Weights of a small image super-resolution model: activation leaky_relu.
Rows from block 3, named by matrix and row number. Rows with one number belong to one channel. Each number is 200 + 20 x the weight over its row's rms, rounded and kept within 0 to 999. All counts start at 0. After the name is the row's rms in percent of the matrix's.
# convs0: first 3x3 conv (model.mid.0.convs.0.weight, 128x128x3x3), inputs 0-9, a 3x3 kernel for each
# convs1: second 3x3 conv (model.mid.0.convs.1.weight, 128x128x3x3, transposed), outputs 0-9, a 3x3 kernel for each
convs0.4,101,238,263,236,221,227,220,217,224,225,212,201,184,172,207,195,179,190,224,194,194,202,186,184,187,175,153,171,193,194,193,181,179,187,204,243,205,198,157,217,218,183,189,182,164,183,200,259,197,204,183,206,200,213,211,193,184,218,181,220,210,202,205,193,200,184,186,205,206,191,185,203,234,187,195,190,215,206,199,187,191,215,183,216,183,192,237,199,181,193,195
convs0.5,137,199,167,196,187,177,191,174,187,212,214,205,205,210,210,206,205,216,216,226,219,230,221,191,218,204,188,211,193,175,172,166,174,192,189,181,183,207,207,199,188,179,186,198,209,210,183,175,190,181,201,224,199,222,200,238,175,191,195,159,185,187,168,194,217,196,201,191,187,205,207,190,209,168,195,212,176,198,208,213,207,205,272,191,179,206,152,158,203,180,177
convs0.6,118,219,206,180,179,209,196,219,253,200,211,211,193,234,207,217,236,202,209,170,195,200,163,193,154,190,201,195,179,198,204,206,198,178,212,222,210,196,192,195,182,198,194,177,203,194,248,230,187,229,242,183,252,199,193,202,218,218,218,230,200,212,205,220,203,184,183,198,214,204,200,175,164,210,205,189,260,220,194,231,229,200,158,222,183,229,203,198,197,219,189
convs0.7,129,220,215,206,242,209,195,200,215,210,192,201,179,220,186,217,158,173,223,199,176,206,216,189,208,228,148,221,213,199,236,227,200,194,198,182,190,167,205,200,197,202,175,231,250,181,192,225,218,178,235,216,214,197,253,191,184,212,218,196,213,197,200,203,213,214,223,219,228,196,162,197,214,195,208,213,196,237,205,186,227,205,215,195,158,222,208,179,240,163,194
convs0.8,062,228,236,223,226,183,202,201,201,199,207,190,207,220,213,205,234,228,193,216,182,211,209,185,205,214,213,207,204,196,193,190,185,215,199,194,192,188,190,202,192,233,190,204,222,186,210,212,223,225,180,177,209,182,176,272,243,215,220,213,192,224,158,173,243,217,209,197,195,188,224,199,174,192,212,213,193,196,191,192,200,200,224,219,222,205,190,187,237,197,200
convs0.9,053,197,196,164,191,197,197,206,220,223,213,163,198,226,200,225,217,228,200,204,214,200,182,197,211,225,198,208,172,234,210,201,229,215,229,212,191,215,200,233,214,195,206,223,211,202,182,238,202,170,213,168,173,185,170,238,191,191,197,211,191,205,211,216,202,225,209,223,204,173,237,208,212,203,203,187,220,233,210,213,234,208,267,225,220,208,179,223,217,208,234
convs0.10,128,211,217,210,206,212,218,190,198,194,203,227,197,235,225,224,221,237,207,194,223,176,188,214,224,175,221,217,213,222,182,181,190,174,190,208,192,218,224,229,184,173,225,201,217,225,205,213,202,213,192,178,211,213,188,206,253,225,171,215,220,188,206,204,186,223,188,161,179,204,174,206,182,230,233,221,206,195,221,210,210,215,194,256,178,171,199,164,198,223,216
convs0.11,088,201,178,191,210,184,163,196,185,175,164,177,219,181,190,187,166,158,165,238,253,219,206,199,205,181,211,175,203,199,193,196,175,174,235,207,191,205,209,196,207,194,185,227,194,209,198,176,194,188,200,211,223,175,235,202,183,226,194,207,228,200,229,219,207,193,219,176,205,207,201,211,188,193,162,225,193,204,201,213,221,218,184,246,199,195,188,174,200,205,174
convs0.12,123,218,217,217,213,195,212,216,226,209,170,190,209,192,185,212,205,235,227,185,208,204,208,214,224,190,194,165,208,209,206,243,233,187,215,207,191,201,186,191,201,179,188,194,167,208,182,200,199,169,165,188,191,171,201,186,206,203,188,232,209,194,224,224,179,208,189,173,213,163,177,204,166,190,187,214,187,187,184,221,202,187,176,206,198,198,196,200,170,205,162
convs0.13,111,182,187,207,219,225,200,219,235,190,194,213,190,174,182,193,202,220,217,207,190,189,184,172,169,180,149,175,184,187,174,206,203,206,197,202,193,220,201,195,200,205,229,214,192,217,180,194,221,213,242,214,206,216,196,175,219,208,173,210,162,199,234,189,229,232,196,182,208,248,189,216,258,191,197,197,213,208,183,188,187,195,204,218,225,204,206,184,185,175,184
convs0.14,125,205,152,194,191,174,188,207,193,221,212,204,197,173,229,232,203,216,194,189,215,216,217,213,242,239,251,265,225,177,192,213,171,207,204,198,175,231,196,209,203,212,215,204,220,225,178,208,174,179,215,181,190,191,161,214,195,196,237,192,209,181,165,220,181,169,196,167,158,215,186,199,189,201,181,185,227,200,186,228,203,178,193,186,183,234,201,199,201,204,199
convs0.15,092,168,181,214,178,189,179,179,193,175,180,197,192,162,206,176,192,230,204,169,171,169,206,186,163,210,190,173,177,201,223,200,229,223,190,196,219,184,205,208,224,197,195,198,156,157,205,208,192,163,218,206,196,174,232,189,192,210,197,220,230,173,210,212,211,191,213,206,186,209,194,204,195,222,225,247,181,229,207,201,201,204,198,213,176,192,237,237,174,188,184
convs0.16,104,211,217,177,181,174,179,210,172,174,182,170,177,202,217,208,200,204,224,208,266,239,226,231,200,184,198,178,212,220,218,222,211,192,224,197,175,224,198,208,197,212,196,183,219,216,156,217,203,179,191,209,210,200,196,169,220,222,190,158,191,228,175,208,191,194,202,188,187,203,218,190,188,198,249,225,192,216,206,218,185,164,204,203,189,218,153,204,189,175,221
convs0.17,099,204,177,175,199,180,184,185,207,170,194,171,209,187,191,191,207,218,181,181,210,203,208,181,189,230,196,221,197,228,227,159,195,195,202,206,210,209,222,181,193,168,212,160,195,215,215,205,162,172,173,173,183,211,197,195,183,182,160,205,215,208,223,201,192,206,201,188,179,193,214,194,219,198,227,201,187,204,213,202,178,188,184,207,248,201,179,197,201,190,190
convs0.18,095,190,209,198,169,179,179,198,189,213,178,164,197,169,202,239,184,185,213,201,240,265,197,231,252,193,190,204,191,186,188,209,193,210,202,215,209,212,200,216,199,205,177,214,209,195,188,231,194,188,174,167,201,165,180,199,200,197,206,185,202,195,202,185,212,207,211,180,198,196,163,180,162,172,213,173,224,224,168,214,216,182,170,203,230,195,197,214,204,206,206
convs0.19,058,191,205,189,197,214,188,203,215,218,213,228,204,198,222,218,223,218,229,203,235,193,202,181,200,194,238,218,203,208,204,199,226,238,213,232,234,217,196,217,200,198,192,197,196,206,211,233,216,182,197,188,186,189,200,212,218,243,216,203,213,215,215,235,221,203,222,206,188,203,213,204,207,202,202,192,194,199,189,211,220,189,232,207,258,224,222,232,242,239,242
convs0.20,117,200,191,211,195,213,201,203,237,198,185,213,193,206,188,187,201,194,177,212,172,190,237,199,189,208,196,204,170,169,179,189,150,190,234,229,194,174,185,193,178,169,195,213,216,196,218,214,237,163,171,205,165,197,147,203,208,224,199,190,232,193,209,226,215,198,180,202,205,207,221,187,201,207,214,218,219,208,178,221,202,196,172,204,238,211,238,186,179,214,197
convs0.21,085,207,211,217,191,192,199,189,194,200,208,208,172,212,217,188,191,208,186,215,225,200,231,219,194,221,163,162,240,216,194,233,224,198,199,212,174,198,212,196,225,224,194,192,228,216,206,192,200,198,252,186,192,228,177,230,205,212,183,183,201,211,190,223,220,214,208,213,169,183,207,197,191,177,220,195,166,178,193,173,192,205,248,217,186,192,204,174,219,192,194
convs0.22,052,195,216,217,196,215,209,187,244,222,214,238,219,248,214,215,240,188,172,212,201,208,207,216,190,202,209,204,229,234,223,213,207,229,195,215,218,243,190,181,176,195,189,186,195,199,175,187,183,178,181,194,193,193,182,234,221,242,209,215,216,205,206,233,238,206,202,216,207,184,195,197,236,215,204,162,215,213,165,206,231,188,237,227,259,228,229,215,225,218,214
convs0.23,119,244,220,208,198,199,186,171,186,170,209,215,200,203,203,202,150,192,178,196,212,204,205,228,222,188,226,190,220,187,190,186,185,193,155,172,146,184,166,204,185,169,219,202,190,233,194,204,203,186,202,189,189,204,153,188,181,188,211,175,195,217,201,183,192,201,212,218,207,232,186,222,227,186,209,206,204,226,199,177,228,180,185,183,194,207,184,193,218,210,201
convs0.24,054,180,197,189,200,208,209,219,184,204,250,238,210,232,211,198,239,227,224,208,220,202,172,207,187,200,165,199,203,222,211,229,231,238,221,201,200,194,197,207,190,221,203,203,185,237,208,221,197,192,211,229,178,192,230,220,231,216,213,212,237,223,229,223,222,204,223,212,208,203,207,199,215,196,208,183,208,205,176,203,175,186,230,222,230,217,206,213,196,190,243
convs0.25,073,201,220,196,214,215,207,218,198,187,218,186,214,209,190,191,216,200,218,202,183,194,216,196,200,206,187,212,226,196,232,196,170,200,205,190,223,187,225,205,193,267,228,201,217,225,181,172,199,218,184,213,214,213,200,221,210,210,209,235,208,202,213,200,214,176,183,227,187,199,252,225,211,184,205,219,215,214,209,207,225,219,212,210,212,182,201,178,192,195,206
convs0.26,111,196,189,194,206,204,156,207,250,173,162,217,198,185,207,194,208,232,193,220,242,254,170,223,232,199,213,220,222,230,208,205,199,201,212,162,185,211,218,201,222,201,200,201,204,230,172,192,165,203,175,204,207,164,230,221,207,223,219,213,220,222,229,186,176,172,202,187,185,192,199,157,203,193,205,220,208,234,206,198,204,179,222,300,202,198,233,155,207,201,205
convs0.27,057,233,240,219,215,211,200,207,204,198,214,216,192,227,201,223,211,230,185,222,223,217,204,171,211,205,224,226,224,199,199,217,197,178,202,210,185,183,202,212,202,216,201,197,196,182,201,209,182,221,192,196,181,182,187,255,244,237,238,206,194,207,189,217,237,247,249,213,225,189,229,201,209,228,210,198,203,219,216,203,220,203,239,226,215,235,249,218,221,204,212
convs0.28,103,189,209,200,161,192,187,176,225,212,210,201,206,221,204,182,231,245,221,161,168,195,163,151,168,194,170,186,205,216,180,207,227,199,220,219,196,222,190,195,216,185,198,201,196,167,155,204,177,182,169,158,187,197,150,212,210,206,202,210,193,190,196,226,208,214,191,197,223,197,216,228,192,195,190,200,199,202,191,218,210,196,183,167,200,206,185,184,229,202,212
convs0.29,121,185,205,200,184,228,207,164,199,178,202,195,208,202,193,169,196,195,173,182,141,222,215,183,178,173,158,173,219,208,171,226,206,176,235,198,227,182,186,175,176,198,184,214,187,271,219,188,210,184,204,173,198,173,187,189,190,187,190,201,188,213,225,177,171,159,199,267,184,171,205,209,203,218,195,200,220,215,210,219,217,233,196,183,200,216,209,224,186,191,184
convs0.30,103,157,160,165,221,238,207,205,190,186,195,218,190,213,227,163,198,183,182,209,199,189,202,201,187,204,220,183,186,187,188,228,187,159,210,220,214,202,205,218,224,219,220,209,233,210,198,178,202,263,211,216,220,206,222,187,185,199,192,179,211,205,168,216,175,216,261,226,213,197,186,213,197,204,175,185,194,172,192,234,213,207,194,164,185,199,212,234,204,215,229
convs0.31,101,223,207,198,255,244,214,188,207,209,172,193,222,169,224,202,168,186,174,169,168,198,174,189,185,156,192,196,206,183,175,213,195,173,220,234,211,213,204,197,185,210,191,194,198,225,214,210,254,233,226,217,232,191,232,218,219,208,229,218,197,212,187,211,221,229,206,232,202,189,183,193,199,202,198,192,194,213,169,225,205,195,203,219,175,227,190,192,203,213,196
convs0.32,104,196,187,180,188,195,169,176,179,183,177,188,193,188,192,186,187,196,184,195,202,214,165,163,186,176,174,215,210,209,192,207,187,182,202,191,193,243,187,182,219,209,179,194,224,161,226,217,194,226,282,235,228,235,217,198,227,191,229,220,190,200,204,209,213,216,203,195,179,213,214,221,217,191,198,169,220,196,177,194,196,176,200,197,247,193,175,239,211,183,252
convs0.33,133,186,167,172,184,180,192,235,217,196,194,199,203,205,191,197,192,200,186,211,212,196,213,202,199,215,203,188,213,215,224,194,197,193,206,212,192,230,229,227,203,222,196,218,213,201,201,221,169,219,190,207,208,191,188,229,179,215,197,168,242,209,197,219,183,209,252,210,161,181,203,137,191,223,228,252,223,198,212,222,202,219,227,176,219,183,191,222,187,203,207
convs0.34,054,214,205,225,190,232,257,204,191,195,225,191,220,200,182,188,212,217,223,204,192,192,193,188,208,198,173,188,199,205,241,179,209,195,207,207,207,218,224,224,221,224,205,207,207,206,211,200,199,189,194,203,187,165,204,261,248,223,203,215,186,219,203,189,224,198,230,190,187,210,217,198,192,180,211,186,157,177,181,196,181,187,249,238,223,196,223,233,221,248,226
convs0.35,095,207,175,148,179,176,196,180,184,195,234,157,204,226,168,183,209,187,171,226,232,227,225,213,211,181,229,222,189,183,207,190,208,200,198,201,199,195,193,235,203,206,191,189,190,213,219,258,221,196,223,205,216,168,217,226,189,199,228,193,217,195,176,217,211,198,181,193,199,170,196,181,171,179,178,221,184,194,212,176,191,194,207,267,246,192,237,247,174,189,208
convs0.36,113,199,190,175,185,219,216,188,212,211,192,190,200,191,227,198,207,212,202,206,182,203,207,192,230,212,208,217,212,191,193,160,179,202,193,168,212,184,212,196,183,208,201,181,202,230,184,202,170,187,198,190,194,195,197,232,181,188,234,221,204,202,178,218,237,168,207,214,217,210,223,272,217,246,204,155,206,185,222,152,184,235,229,201,200,196,206,212,189,195,192
convs0.37,062,220,197,189,238,217,216,207,202,218,224,177,175,215,202,207,206,196,192,240,207,222,236,206,210,200,189,199,235,221,209,209,203,196,219,213,199,184,214,218,212,236,233,196,241,197,218,188,197,217,204,195,177,193,192,249,253,221,239,208,235,248,219,202,233,213,213,187,193,198,209,212,241,213,200,190,202,175,193,196,192,181,209,217,236,199,182,203,203,195,201
convs0.38,106,247,240,240,219,224,227,211,198,205,228,205,186,253,262,218,192,224,195,184,182,182,184,213,202,190,190,187,191,168,191,188,169,197,227,200,223,175,211,224,217,208,191,187,202,206,199,169,180,146,160,179,185,181,209,191,216,183,184,206,177,189,197,161,205,231,205,217,242,241,194,208,213,199,175,192,198,196,203,202,208,202,201,196,209,207,183,189,203,207,187
convs0.39,116,205,219,203,177,209,183,162,185,194,165,191,191,185,220,195,170,201,241,192,230,222,215,220,213,176,190,167,175,202,179,208,203,211,196,191,213,216,198,201,201,189,221,219,214,220,195,192,234,231,192,204,197,215,216,204,198,175,181,217,199,197,239,175,164,158,185,196,206,218,166,216,227,218,227,226,206,186,168,212,229,201,187,198,203,205,217,218,194,244,235
convs0.40,098,175,170,184,178,175,199,205,220,207,203,219,215,194,226,193,199,219,197,202,191,187,218,233,219,233,221,196,188,198,198,207,200,216,226,199,198,189,165,209,184,170,197,234,211,162,195,191,198,195,188,198,162,188,190,203,199,176,203,209,209,204,233,205,222,201,199,217,208,178,191,206,194,204,216,227,217,225,201,215,227,231,219,228,176,200,194,221,203,183,197
convs0.41,091,191,189,178,210,220,206,212,206,201,207,180,174,191,184,172,191,199,198,169,173,180,182,169,182,227,195,192,208,198,166,224,204,189,188,190,195,230,215,199,199,201,209,225,201,226,174,196,187,183,175,202,185,186,172,198,192,225,202,189,218,210,184,189,187,196,191,190,191,188,211,218,206,215,224,225,206,194,220,198,180,189,193,169,210,191,192,201,186,175,204
convs1.4,138,196,216,225,198,218,180,192,202,188,204,200,229,212,200,212,194,243,170,219,207,213,227,190,197,200,182,194,189,215,196,219,216,166,199,189,188,200,222,227,201,193,176,191,197,186,205,254,213,226,196,186,226,163,247,231,215,218,240,198,230,207,229,209,210,198,198,207,189,199,195,213,209,207,215,208,197,182,186,177,189,184,223,196,227,193,193,215,200,207,221
convs1.5,082,193,221,238,246,256,246,220,215,220,186,193,204,193,187,205,203,184,210,177,184,183,170,191,178,176,217,226,217,200,204,198,191,193,188,167,195,190,185,158,205,205,187,176,169,183,168,179,230,164,170,205,185,196,191,194,215,242,184,209,199,173,192,194,213,207,199,210,233,247,208,215,215,217,206,199,205,213,208,190,202,187,216,214,200,205,210,172,176,178,158
convs1.6,083,222,226,218,201,184,205,226,203,205,174,192,176,179,206,188,166,197,180,191,197,201,185,161,186,182,187,217,180,210,185,198,190,190,210,207,191,177,203,196,140,179,180,178,201,195,214,214,199,174,190,173,192,209,205,215,186,181,189,178,201,197,192,183,220,169,167,179,180,192,202,215,215,193,204,202,201,194,177,209,190,205,213,191,202,190,186,213,190,197,216
convs1.7,094,196,207,205,200,180,190,191,186,241,188,214,199,208,216,200,177,191,224,190,175,168,176,191,196,179,207,193,178,176,171,197,208,215,207,250,274,209,164,154,180,191,179,195,209,215,211,199,250,204,217,236,204,195,204,207,212,223,173,204,192,215,221,233,228,201,216,226,201,232,229,195,235,188,191,183,148,169,176,182,186,188,166,197,172,173,207,198,183,209,171
convs1.8,059,181,192,197,203,214,200,199,201,217,183,180,204,158,185,193,193,210,183,221,171,181,208,194,192,209,194,197,259,214,220,228,167,204,210,209,214,216,197,181,192,162,214,223,224,195,201,215,191,178,199,181,216,180,191,218,194,179,182,178,173,172,173,194,207,226,202,194,189,201,193,186,219,208,190,197,197,189,188,181,197,199,207,199,197,183,196,187,177,179,185
convs1.9,047,162,185,181,206,195,189,241,219,196,206,201,185,179,199,171,210,221,191,198,190,193,224,216,189,222,204,206,251,212,162,215,201,191,183,195,191,221,209,192,205,237,192,206,199,162,178,174,231,182,162,232,209,184,246,176,175,179,181,185,205,172,179,191,204,204,165,191,192,174,181,206,223,221,210,226,197,187,191,193,187,192,167,180,183,226,206,192,193,219,224
convs1.10,082,199,208,202,207,213,192,209,200,192,201,189,186,189,174,190,215,176,198,159,174,211,169,160,196,192,193,209,208,210,213,188,221,196,222,195,191,157,226,204,175,217,215,146,179,184,200,208,193,188,213,193,203,226,210,188,175,197,182,152,213,186,142,215,217,190,191,229,167,217,221,167,204,210,209,184,190,209,185,192,201,182,218,226,193,208,203,200,190,192,194
convs1.11,122,194,206,188,179,213,203,165,184,162,221,223,207,201,192,196,166,155,198,205,176,195,182,185,186,189,174,192,186,228,180,180,220,192,184,194,188,164,192,220,196,216,232,200,171,202,220,203,203,211,214,201,210,227,237,199,181,184,203,215,213,189,244,218,204,204,205,185,186,210,192,193,203,197,213,211,194,191,193,178,193,197,187,208,193,208,206,199,210,209,188
convs1.12,088,207,236,248,188,222,235,226,244,242,204,222,190,197,181,201,185,222,191,181,181,214,194,199,226,198,179,183,191,184,179,203,205,166,211,246,214,161,184,185,158,171,185,167,198,220,182,185,196,188,224,229,185,196,208,201,203,218,226,204,186,221,186,208,217,202,193,208,186,169,196,195,177,178,187,160,167,201,183,180,190,183,206,198,197,184,172,190,168,177,194
convs1.13,097,227,185,186,210,193,193,197,213,191,187,183,208,209,195,192,186,176,177,189,218,218,189,214,220,198,210,205,197,197,188,216,188,210,220,170,201,180,190,224,186,178,216,175,195,182,219,220,210,235,208,184,209,203,215,192,176,223,199,182,242,176,202,228,177,161,172,194,190,215,203,172,185,184,200,211,201,183,205,200,193,208,204,220,153,176,223,160,214,190,178
convs1.14,081,221,215,214,211,217,219,210,212,225,198,202,198,190,220,210,195,235,203,198,190,158,179,233,219,201,215,197,215,172,193,198,204,192,185,234,202,205,187,179,175,185,193,201,198,196,247,201,224,240,213,208,209,188,203,200,183,220,189,181,198,205,220,203,230,214,182,189,190,208,201,205,195,179,172,189,187,199,203,180,202,205,187,206,213,177,169,195,205,193,218
convs1.15,107,175,197,197,172,215,214,186,216,238,200,210,190,198,195,189,180,185,171,179,155,147,190,200,169,186,194,189,196,186,168,188,179,164,179,177,189,205,209,171,215,205,206,195,189,198,207,202,195,192,202,186,210,203,204,183,190,186,184,174,189,154,162,165,221,199,213,206,205,196,227,205,218,189,206,225,158,168,198,196,206,188,198,225,231,228,266,250,209,223,209
convs1.16,116,181,206,201,180,205,208,182,183,207,174,213,193,177,181,180,221,200,213,211,206,215,193,197,194,229,211,205,224,257,235,189,201,208,210,214,227,168,201,179,208,192,200,225,217,214,222,200,171,211,205,205,195,182,187,205,209,220,207,231,220,204,177,182,192,193,220,164,189,210,190,182,211,205,227,194,173,221,203,207,197,181,181,190,187,197,195,195,180,175,178
convs1.17,134,213,186,202,200,201,194,165,181,179,189,202,170,178,181,193,172,175,198,200,213,197,232,212,184,202,227,202,211,199,215,205,192,221,184,178,230,208,202,196,215,208,195,214,205,205,167,186,185,191,203,198,214,204,179,198,210,204,219,213,213,209,202,222,216,215,207,195,191,211,174,191,238,207,206,200,210,208,218,192,189,191,220,183,202,164,228,208,175,189,175
convs1.18,112,205,179,195,174,223,208,161,174,183,190,179,200,169,187,196,203,196,194,225,182,200,197,161,204,179,166,221,192,225,212,189,214,201,189,242,230,213,202,196,213,202,184,205,214,206,214,194,233,216,180,218,197,209,220,183,164,180,199,165,182,183,192,206,187,196,195,183,201,208,170,200,169,202,204,222,215,210,220,186,195,207,169,207,211,163,179,176,207,214,193
convs1.19,049,194,194,182,182,175,185,219,222,219,181,196,192,163,190,189,216,231,231,191,193,196,222,202,197,214,187,179,222,183,173,217,197,198,186,202,174,216,237,187,225,241,224,225,207,170,177,192,193,195,179,212,224,178,235,200,189,188,215,210,198,182,192,226,202,222,198,179,192,205,173,205,227,231,211,246,233,239,221,236,216,203,190,214,193,191,165,175,220,199,188
convs1.20,083,216,181,233,217,196,231,163,199,215,208,199,184,180,204,196,199,193,197,207,216,195,197,184,183,236,207,191,195,199,220,191,212,253,206,187,211,187,192,191,183,197,216,208,204,201,212,209,207,206,180,202,207,214,200,200,202,202,163,195,182,224,221,183,184,205,192,181,189,180,180,172,197,203,182,198,188,205,184,173,180,205,202,192,169,202,193,205,205,217,219
convs1.21,081,184,195,184,195,198,214,221,191,175,201,215,210,198,196,168,216,174,172,223,208,228,248,192,178,195,220,177,186,189,188,214,187,204,207,184,180,207,183,205,212,192,206,184,201,190,172,184,193,198,184,183,200,184,185,179,187,214,178,193,229,182,163,188,217,221,185,215,209,206,232,219,201,216,208,174,209,212,204,207,207,173,213,196,227,222,193,185,208,176,200
convs1.22,047,170,218,185,202,192,187,205,218,197,206,213,244,206,203,182,208,215,168,174,165,212,204,177,180,213,189,219,253,193,205,229,179,234,212,202,176,248,227,210,216,213,212,233,212,160,198,203,209,228,207,187,210,198,231,174,184,218,174,191,213,202,206,201,226,216,184,215,227,210,185,198,211,217,224,208,188,191,182,215,200,172,205,213,211,207,199,208,196,182,169
convs1.23,090,172,232,210,160,198,201,170,193,176,209,202,201,192,204,184,184,211,167,179,179,155,148,145,143,184,178,170,189,201,213,201,209,195,217,196,174,142,199,207,167,199,212,202,214,210,201,186,208,171,198,204,168,192,205,220,174,184,227,219,207,234,238,210,207,213,190,191,186,185,179,218,214,203,204,198,225,215,180,220,192,168,192,180,162,198,187,166,187,187,174
convs1.24,048,177,189,196,161,182,172,194,196,230,193,189,207,185,136,165,207,160,170,199,221,223,235,229,207,225,215,218,233,226,213,212,194,209,216,197,186,216,220,197,196,200,208,213,203,167,198,222,232,179,189,196,200,227,220,182,151,186,182,144,214,187,178,197,240,199,165,223,202,189,188,223,235,195,203,193,188,186,188,176,185,168,216,205,192,203,208,164,219,202,213
convs1.25,074,184,194,182,186,204,167,160,206,180,183,169,161,198,207,180,200,205,190,225,201,231,215,206,185,209,197,229,237,192,199,210,202,202,224,217,214,217,217,195,198,195,210,217,195,201,170,179,188,201,168,169,189,194,177,212,198,213,195,213,220,216,222,250,221,184,180,208,201,198,213,200,182,221,203,191,180,202,187,182,196,216,211,214,204,191,207,207,201,207,208
convs1.26,104,215,213,208,215,214,187,189,220,180,186,186,212,176,221,206,181,251,198,187,210,227,203,205,244,171,180,225,218,232,201,205,198,202,196,206,226,194,226,212,209,194,223,218,181,210,216,238,193,218,214,183,223,211,198,201,213,203,217,226,206,227,226,206,185,210,189,190,203,197,189,171,194,215,211,207,208,201,202,148,194,188,170,219,170,193,194,169,190,221,197
convs1.27,054,174,201,200,199,211,206,184,189,201,171,187,198,176,211,176,192,217,183,206,206,205,201,216,210,189,184,191,273,208,195,194,185,217,234,230,244,236,212,195,211,192,203,201,194,191,198,196,207,214,201,192,180,207,223,211,195,221,178,193,211,229,204,208,231,210,179,220,220,197,168,150,193,225,220,197,191,190,187,208,217,183,239,239,196,205,208,213,249,184,206
convs1.28,100,227,208,211,211,199,202,172,171,172,228,221,206,205,199,200,179,176,162,150,146,184,164,164,182,172,171,209,186,193,179,170,189,175,174,160,174,186,211,203,177,208,198,190,205,210,186,194,235,173,190,223,217,229,214,179,194,196,193,189,199,179,176,179,213,207,190,198,216,202,237,230,228,214,222,220,190,212,211,185,182,194,209,191,194,212,185,185,194,194,184
convs1.29,094,221,215,193,203,184,156,183,197,189,234,229,224,171,213,194,163,259,190,210,185,182,179,198,203,190,212,219,183,187,203,240,201,198,217,218,235,164,184,195,209,194,216,200,183,193,207,189,197,217,207,189,208,207,195,207,212,201,202,190,249,205,210,243,210,201,206,197,202,197,179,195,201,187,183,185,196,165,182,192,210,176,224,171,178,193,180,179,203,209,203
convs1.30,117,205,198,166,193,173,152,174,196,189,205,210,247,193,217,221,205,205,219,206,160,173,208,190,186,220,198,179,202,226,224,195,224,187,231,255,236,199,189,206,216,203,231,181,197,195,189,214,191,226,229,191,180,189,199,224,239,222,226,204,264,263,226,198,219,208,216,188,208,210,144,206,235,213,196,178,229,214,200,201,220,206,219,248,218,211,244,211,208,191,181
convs1.31,134,163,163,178,188,172,186,204,215,222,194,188,219,181,227,205,198,181,185,171,214,214,195,232,195,204,207,203,203,197,217,208,183,164,176,193,201,177,178,187,206,188,210,203,206,184,220,217,203,190,191,170,236,202,158,183,192,184,219,210,209,213,184,197,194,198,213,202,175,219,202,197,208,194,182,152,212,208,183,206,172,179,217,178,184,178,209,191,172,180,196
convs1.32,138,200,200,163,212,191,177,220,225,205,203,190,248,192,192,223,193,192,216,164,197,184,204,223,206,181,240,209,196,207,196,181,201,179,220,206,205,196,178,193,202,181,218,192,183,216,187,187,208,199,202,199,217,211,186,168,181,241,235,180,226,196,162,206,204,194,179,206,198,195,217,209,253,203,219,193,210,179,193,192,200,222,221,195,190,190,182,216,182,200,176
convs1.33,089,178,185,190,214,228,202,205,227,201,186,178,204,170,196,206,174,177,179,196,215,182,199,191,181,194,192,180,252,234,195,189,190,202,191,190,205,192,172,217,193,170,211,166,155,192,186,199,216,222,199,213,208,205,162,183,211,223,184,237,211,192,216,208,193,205,184,187,196,204,205,221,215,190,199,206,195,204,200,188,202,172,210,248,209,206,222,204,198,156,188
convs1.34,049,207,200,188,205,194,207,198,193,208,196,200,205,185,201,172,200,206,192,199,198,222,210,192,176,202,185,204,252,216,187,207,175,198,172,179,172,238,231,171,207,205,185,210,197,165,177,206,190,171,187,220,187,213,230,202,192,208,184,191,218,193,190,204,223,200,185,183,208,195,173,208,229,236,218,232,214,196,231,225,211,222,203,215,205,192,199,186,206,183,181
convs1.35,144,185,218,214,213,210,175,205,192,143,211,200,198,190,176,188,175,170,156,200,212,212,185,182,208,172,164,215,212,277,193,205,246,204,190,191,164,179,214,250,196,207,226,191,159,202,198,203,213,218,203,227,237,217,247,203,209,185,195,200,171,219,222,175,185,197,183,181,183,165,175,200,161,193,201,223,202,192,219,202,191,182,219,236,201,255,241,203,253,204,201
convs1.36,102,166,187,210,185,207,227,197,191,218,160,160,192,177,164,189,207,203,174,195,203,197,179,191,186,190,230,234,228,201,219,219,181,203,252,228,200,207,171,160,200,185,160,180,196,212,169,184,217,176,206,226,198,210,200,201,208,200,199,209,190,214,198,193,183,177,200,206,190,187,174,184,177,198,215,205,182,197,187,189,206,172,204,192,212,196,190,201,197,214,190
convs1.37,061,174,187,212,220,203,196,212,211,207,167,167,199,211,180,169,210,217,231,211,196,207,212,174,172,210,194,202,243,213,201,219,195,216,235,201,196,215,205,192,193,178,206,189,188,196,206,213,208,214,204,197,213,204,227,222,186,205,208,198,191,219,204,214,236,234,190,225,184,182,187,188,231,213,201,182,194,191,174,206,204,163,203,216,204,181,212,182,206,205,217
convs1.38,094,222,217,215,227,197,190,217,205,189,201,192,199,172,172,170,184,195,165,223,240,207,176,186,177,189,202,203,201,213,208,216,181,177,183,157,172,182,204,189,202,214,212,210,219,205,214,218,205,198,217,205,215,221,222,219,203,184,199,185,181,198,196,187,194,191,192,193,174,172,197,164,163,230,196,183,195,191,206,201,160,192,184,199,182,181,203,163,159,173,158
convs1.39,088,228,228,211,209,218,190,223,233,198,180,179,204,204,184,203,220,212,188,186,187,226,191,202,172,187,190,213,213,214,213,225,193,188,229,231,203,165,194,196,163,203,218,183,195,211,213,222,210,194,208,187,186,180,181,200,190,199,215,203,201,199,171,184,206,194,204,168,180,184,183,205,161,180,214,211,211,235,221,164,179,216,214,227,202,203,211,200,192,176,205
convs1.40,131,201,177,190,204,212,209,207,222,220,183,197,196,170,187,162,196,200,187,198,183,178,186,178,214,211,213,213,215,205,189,164,153,150,179,185,189,207,183,167,202,159,166,207,187,194,218,193,207,198,179,221,200,195,218,203,187,191,197,208,216,183,175,149,215,206,193,179,178,186,192,187,179,183,186,192,213,215,214,177,191,226,210,257,229,211,263,192,206,203,192
convs1.41,122,203,177,183,187,191,186,183,209,218,194,181,201,177,192,180,183,173,164,185,182,168,176,165,174,176,184,196,186,191,189,202,200,175,192,220,194,197,207,194,200,193,208,200,192,184,232,227,215,222,207,208,234,233,202,188,188,197,191,186,236,180,180,217,211,213,209,197,204,199,214,212,234,191,194,201,201,168,193,198,192,203,194,197,209,190,214,177,220,188,170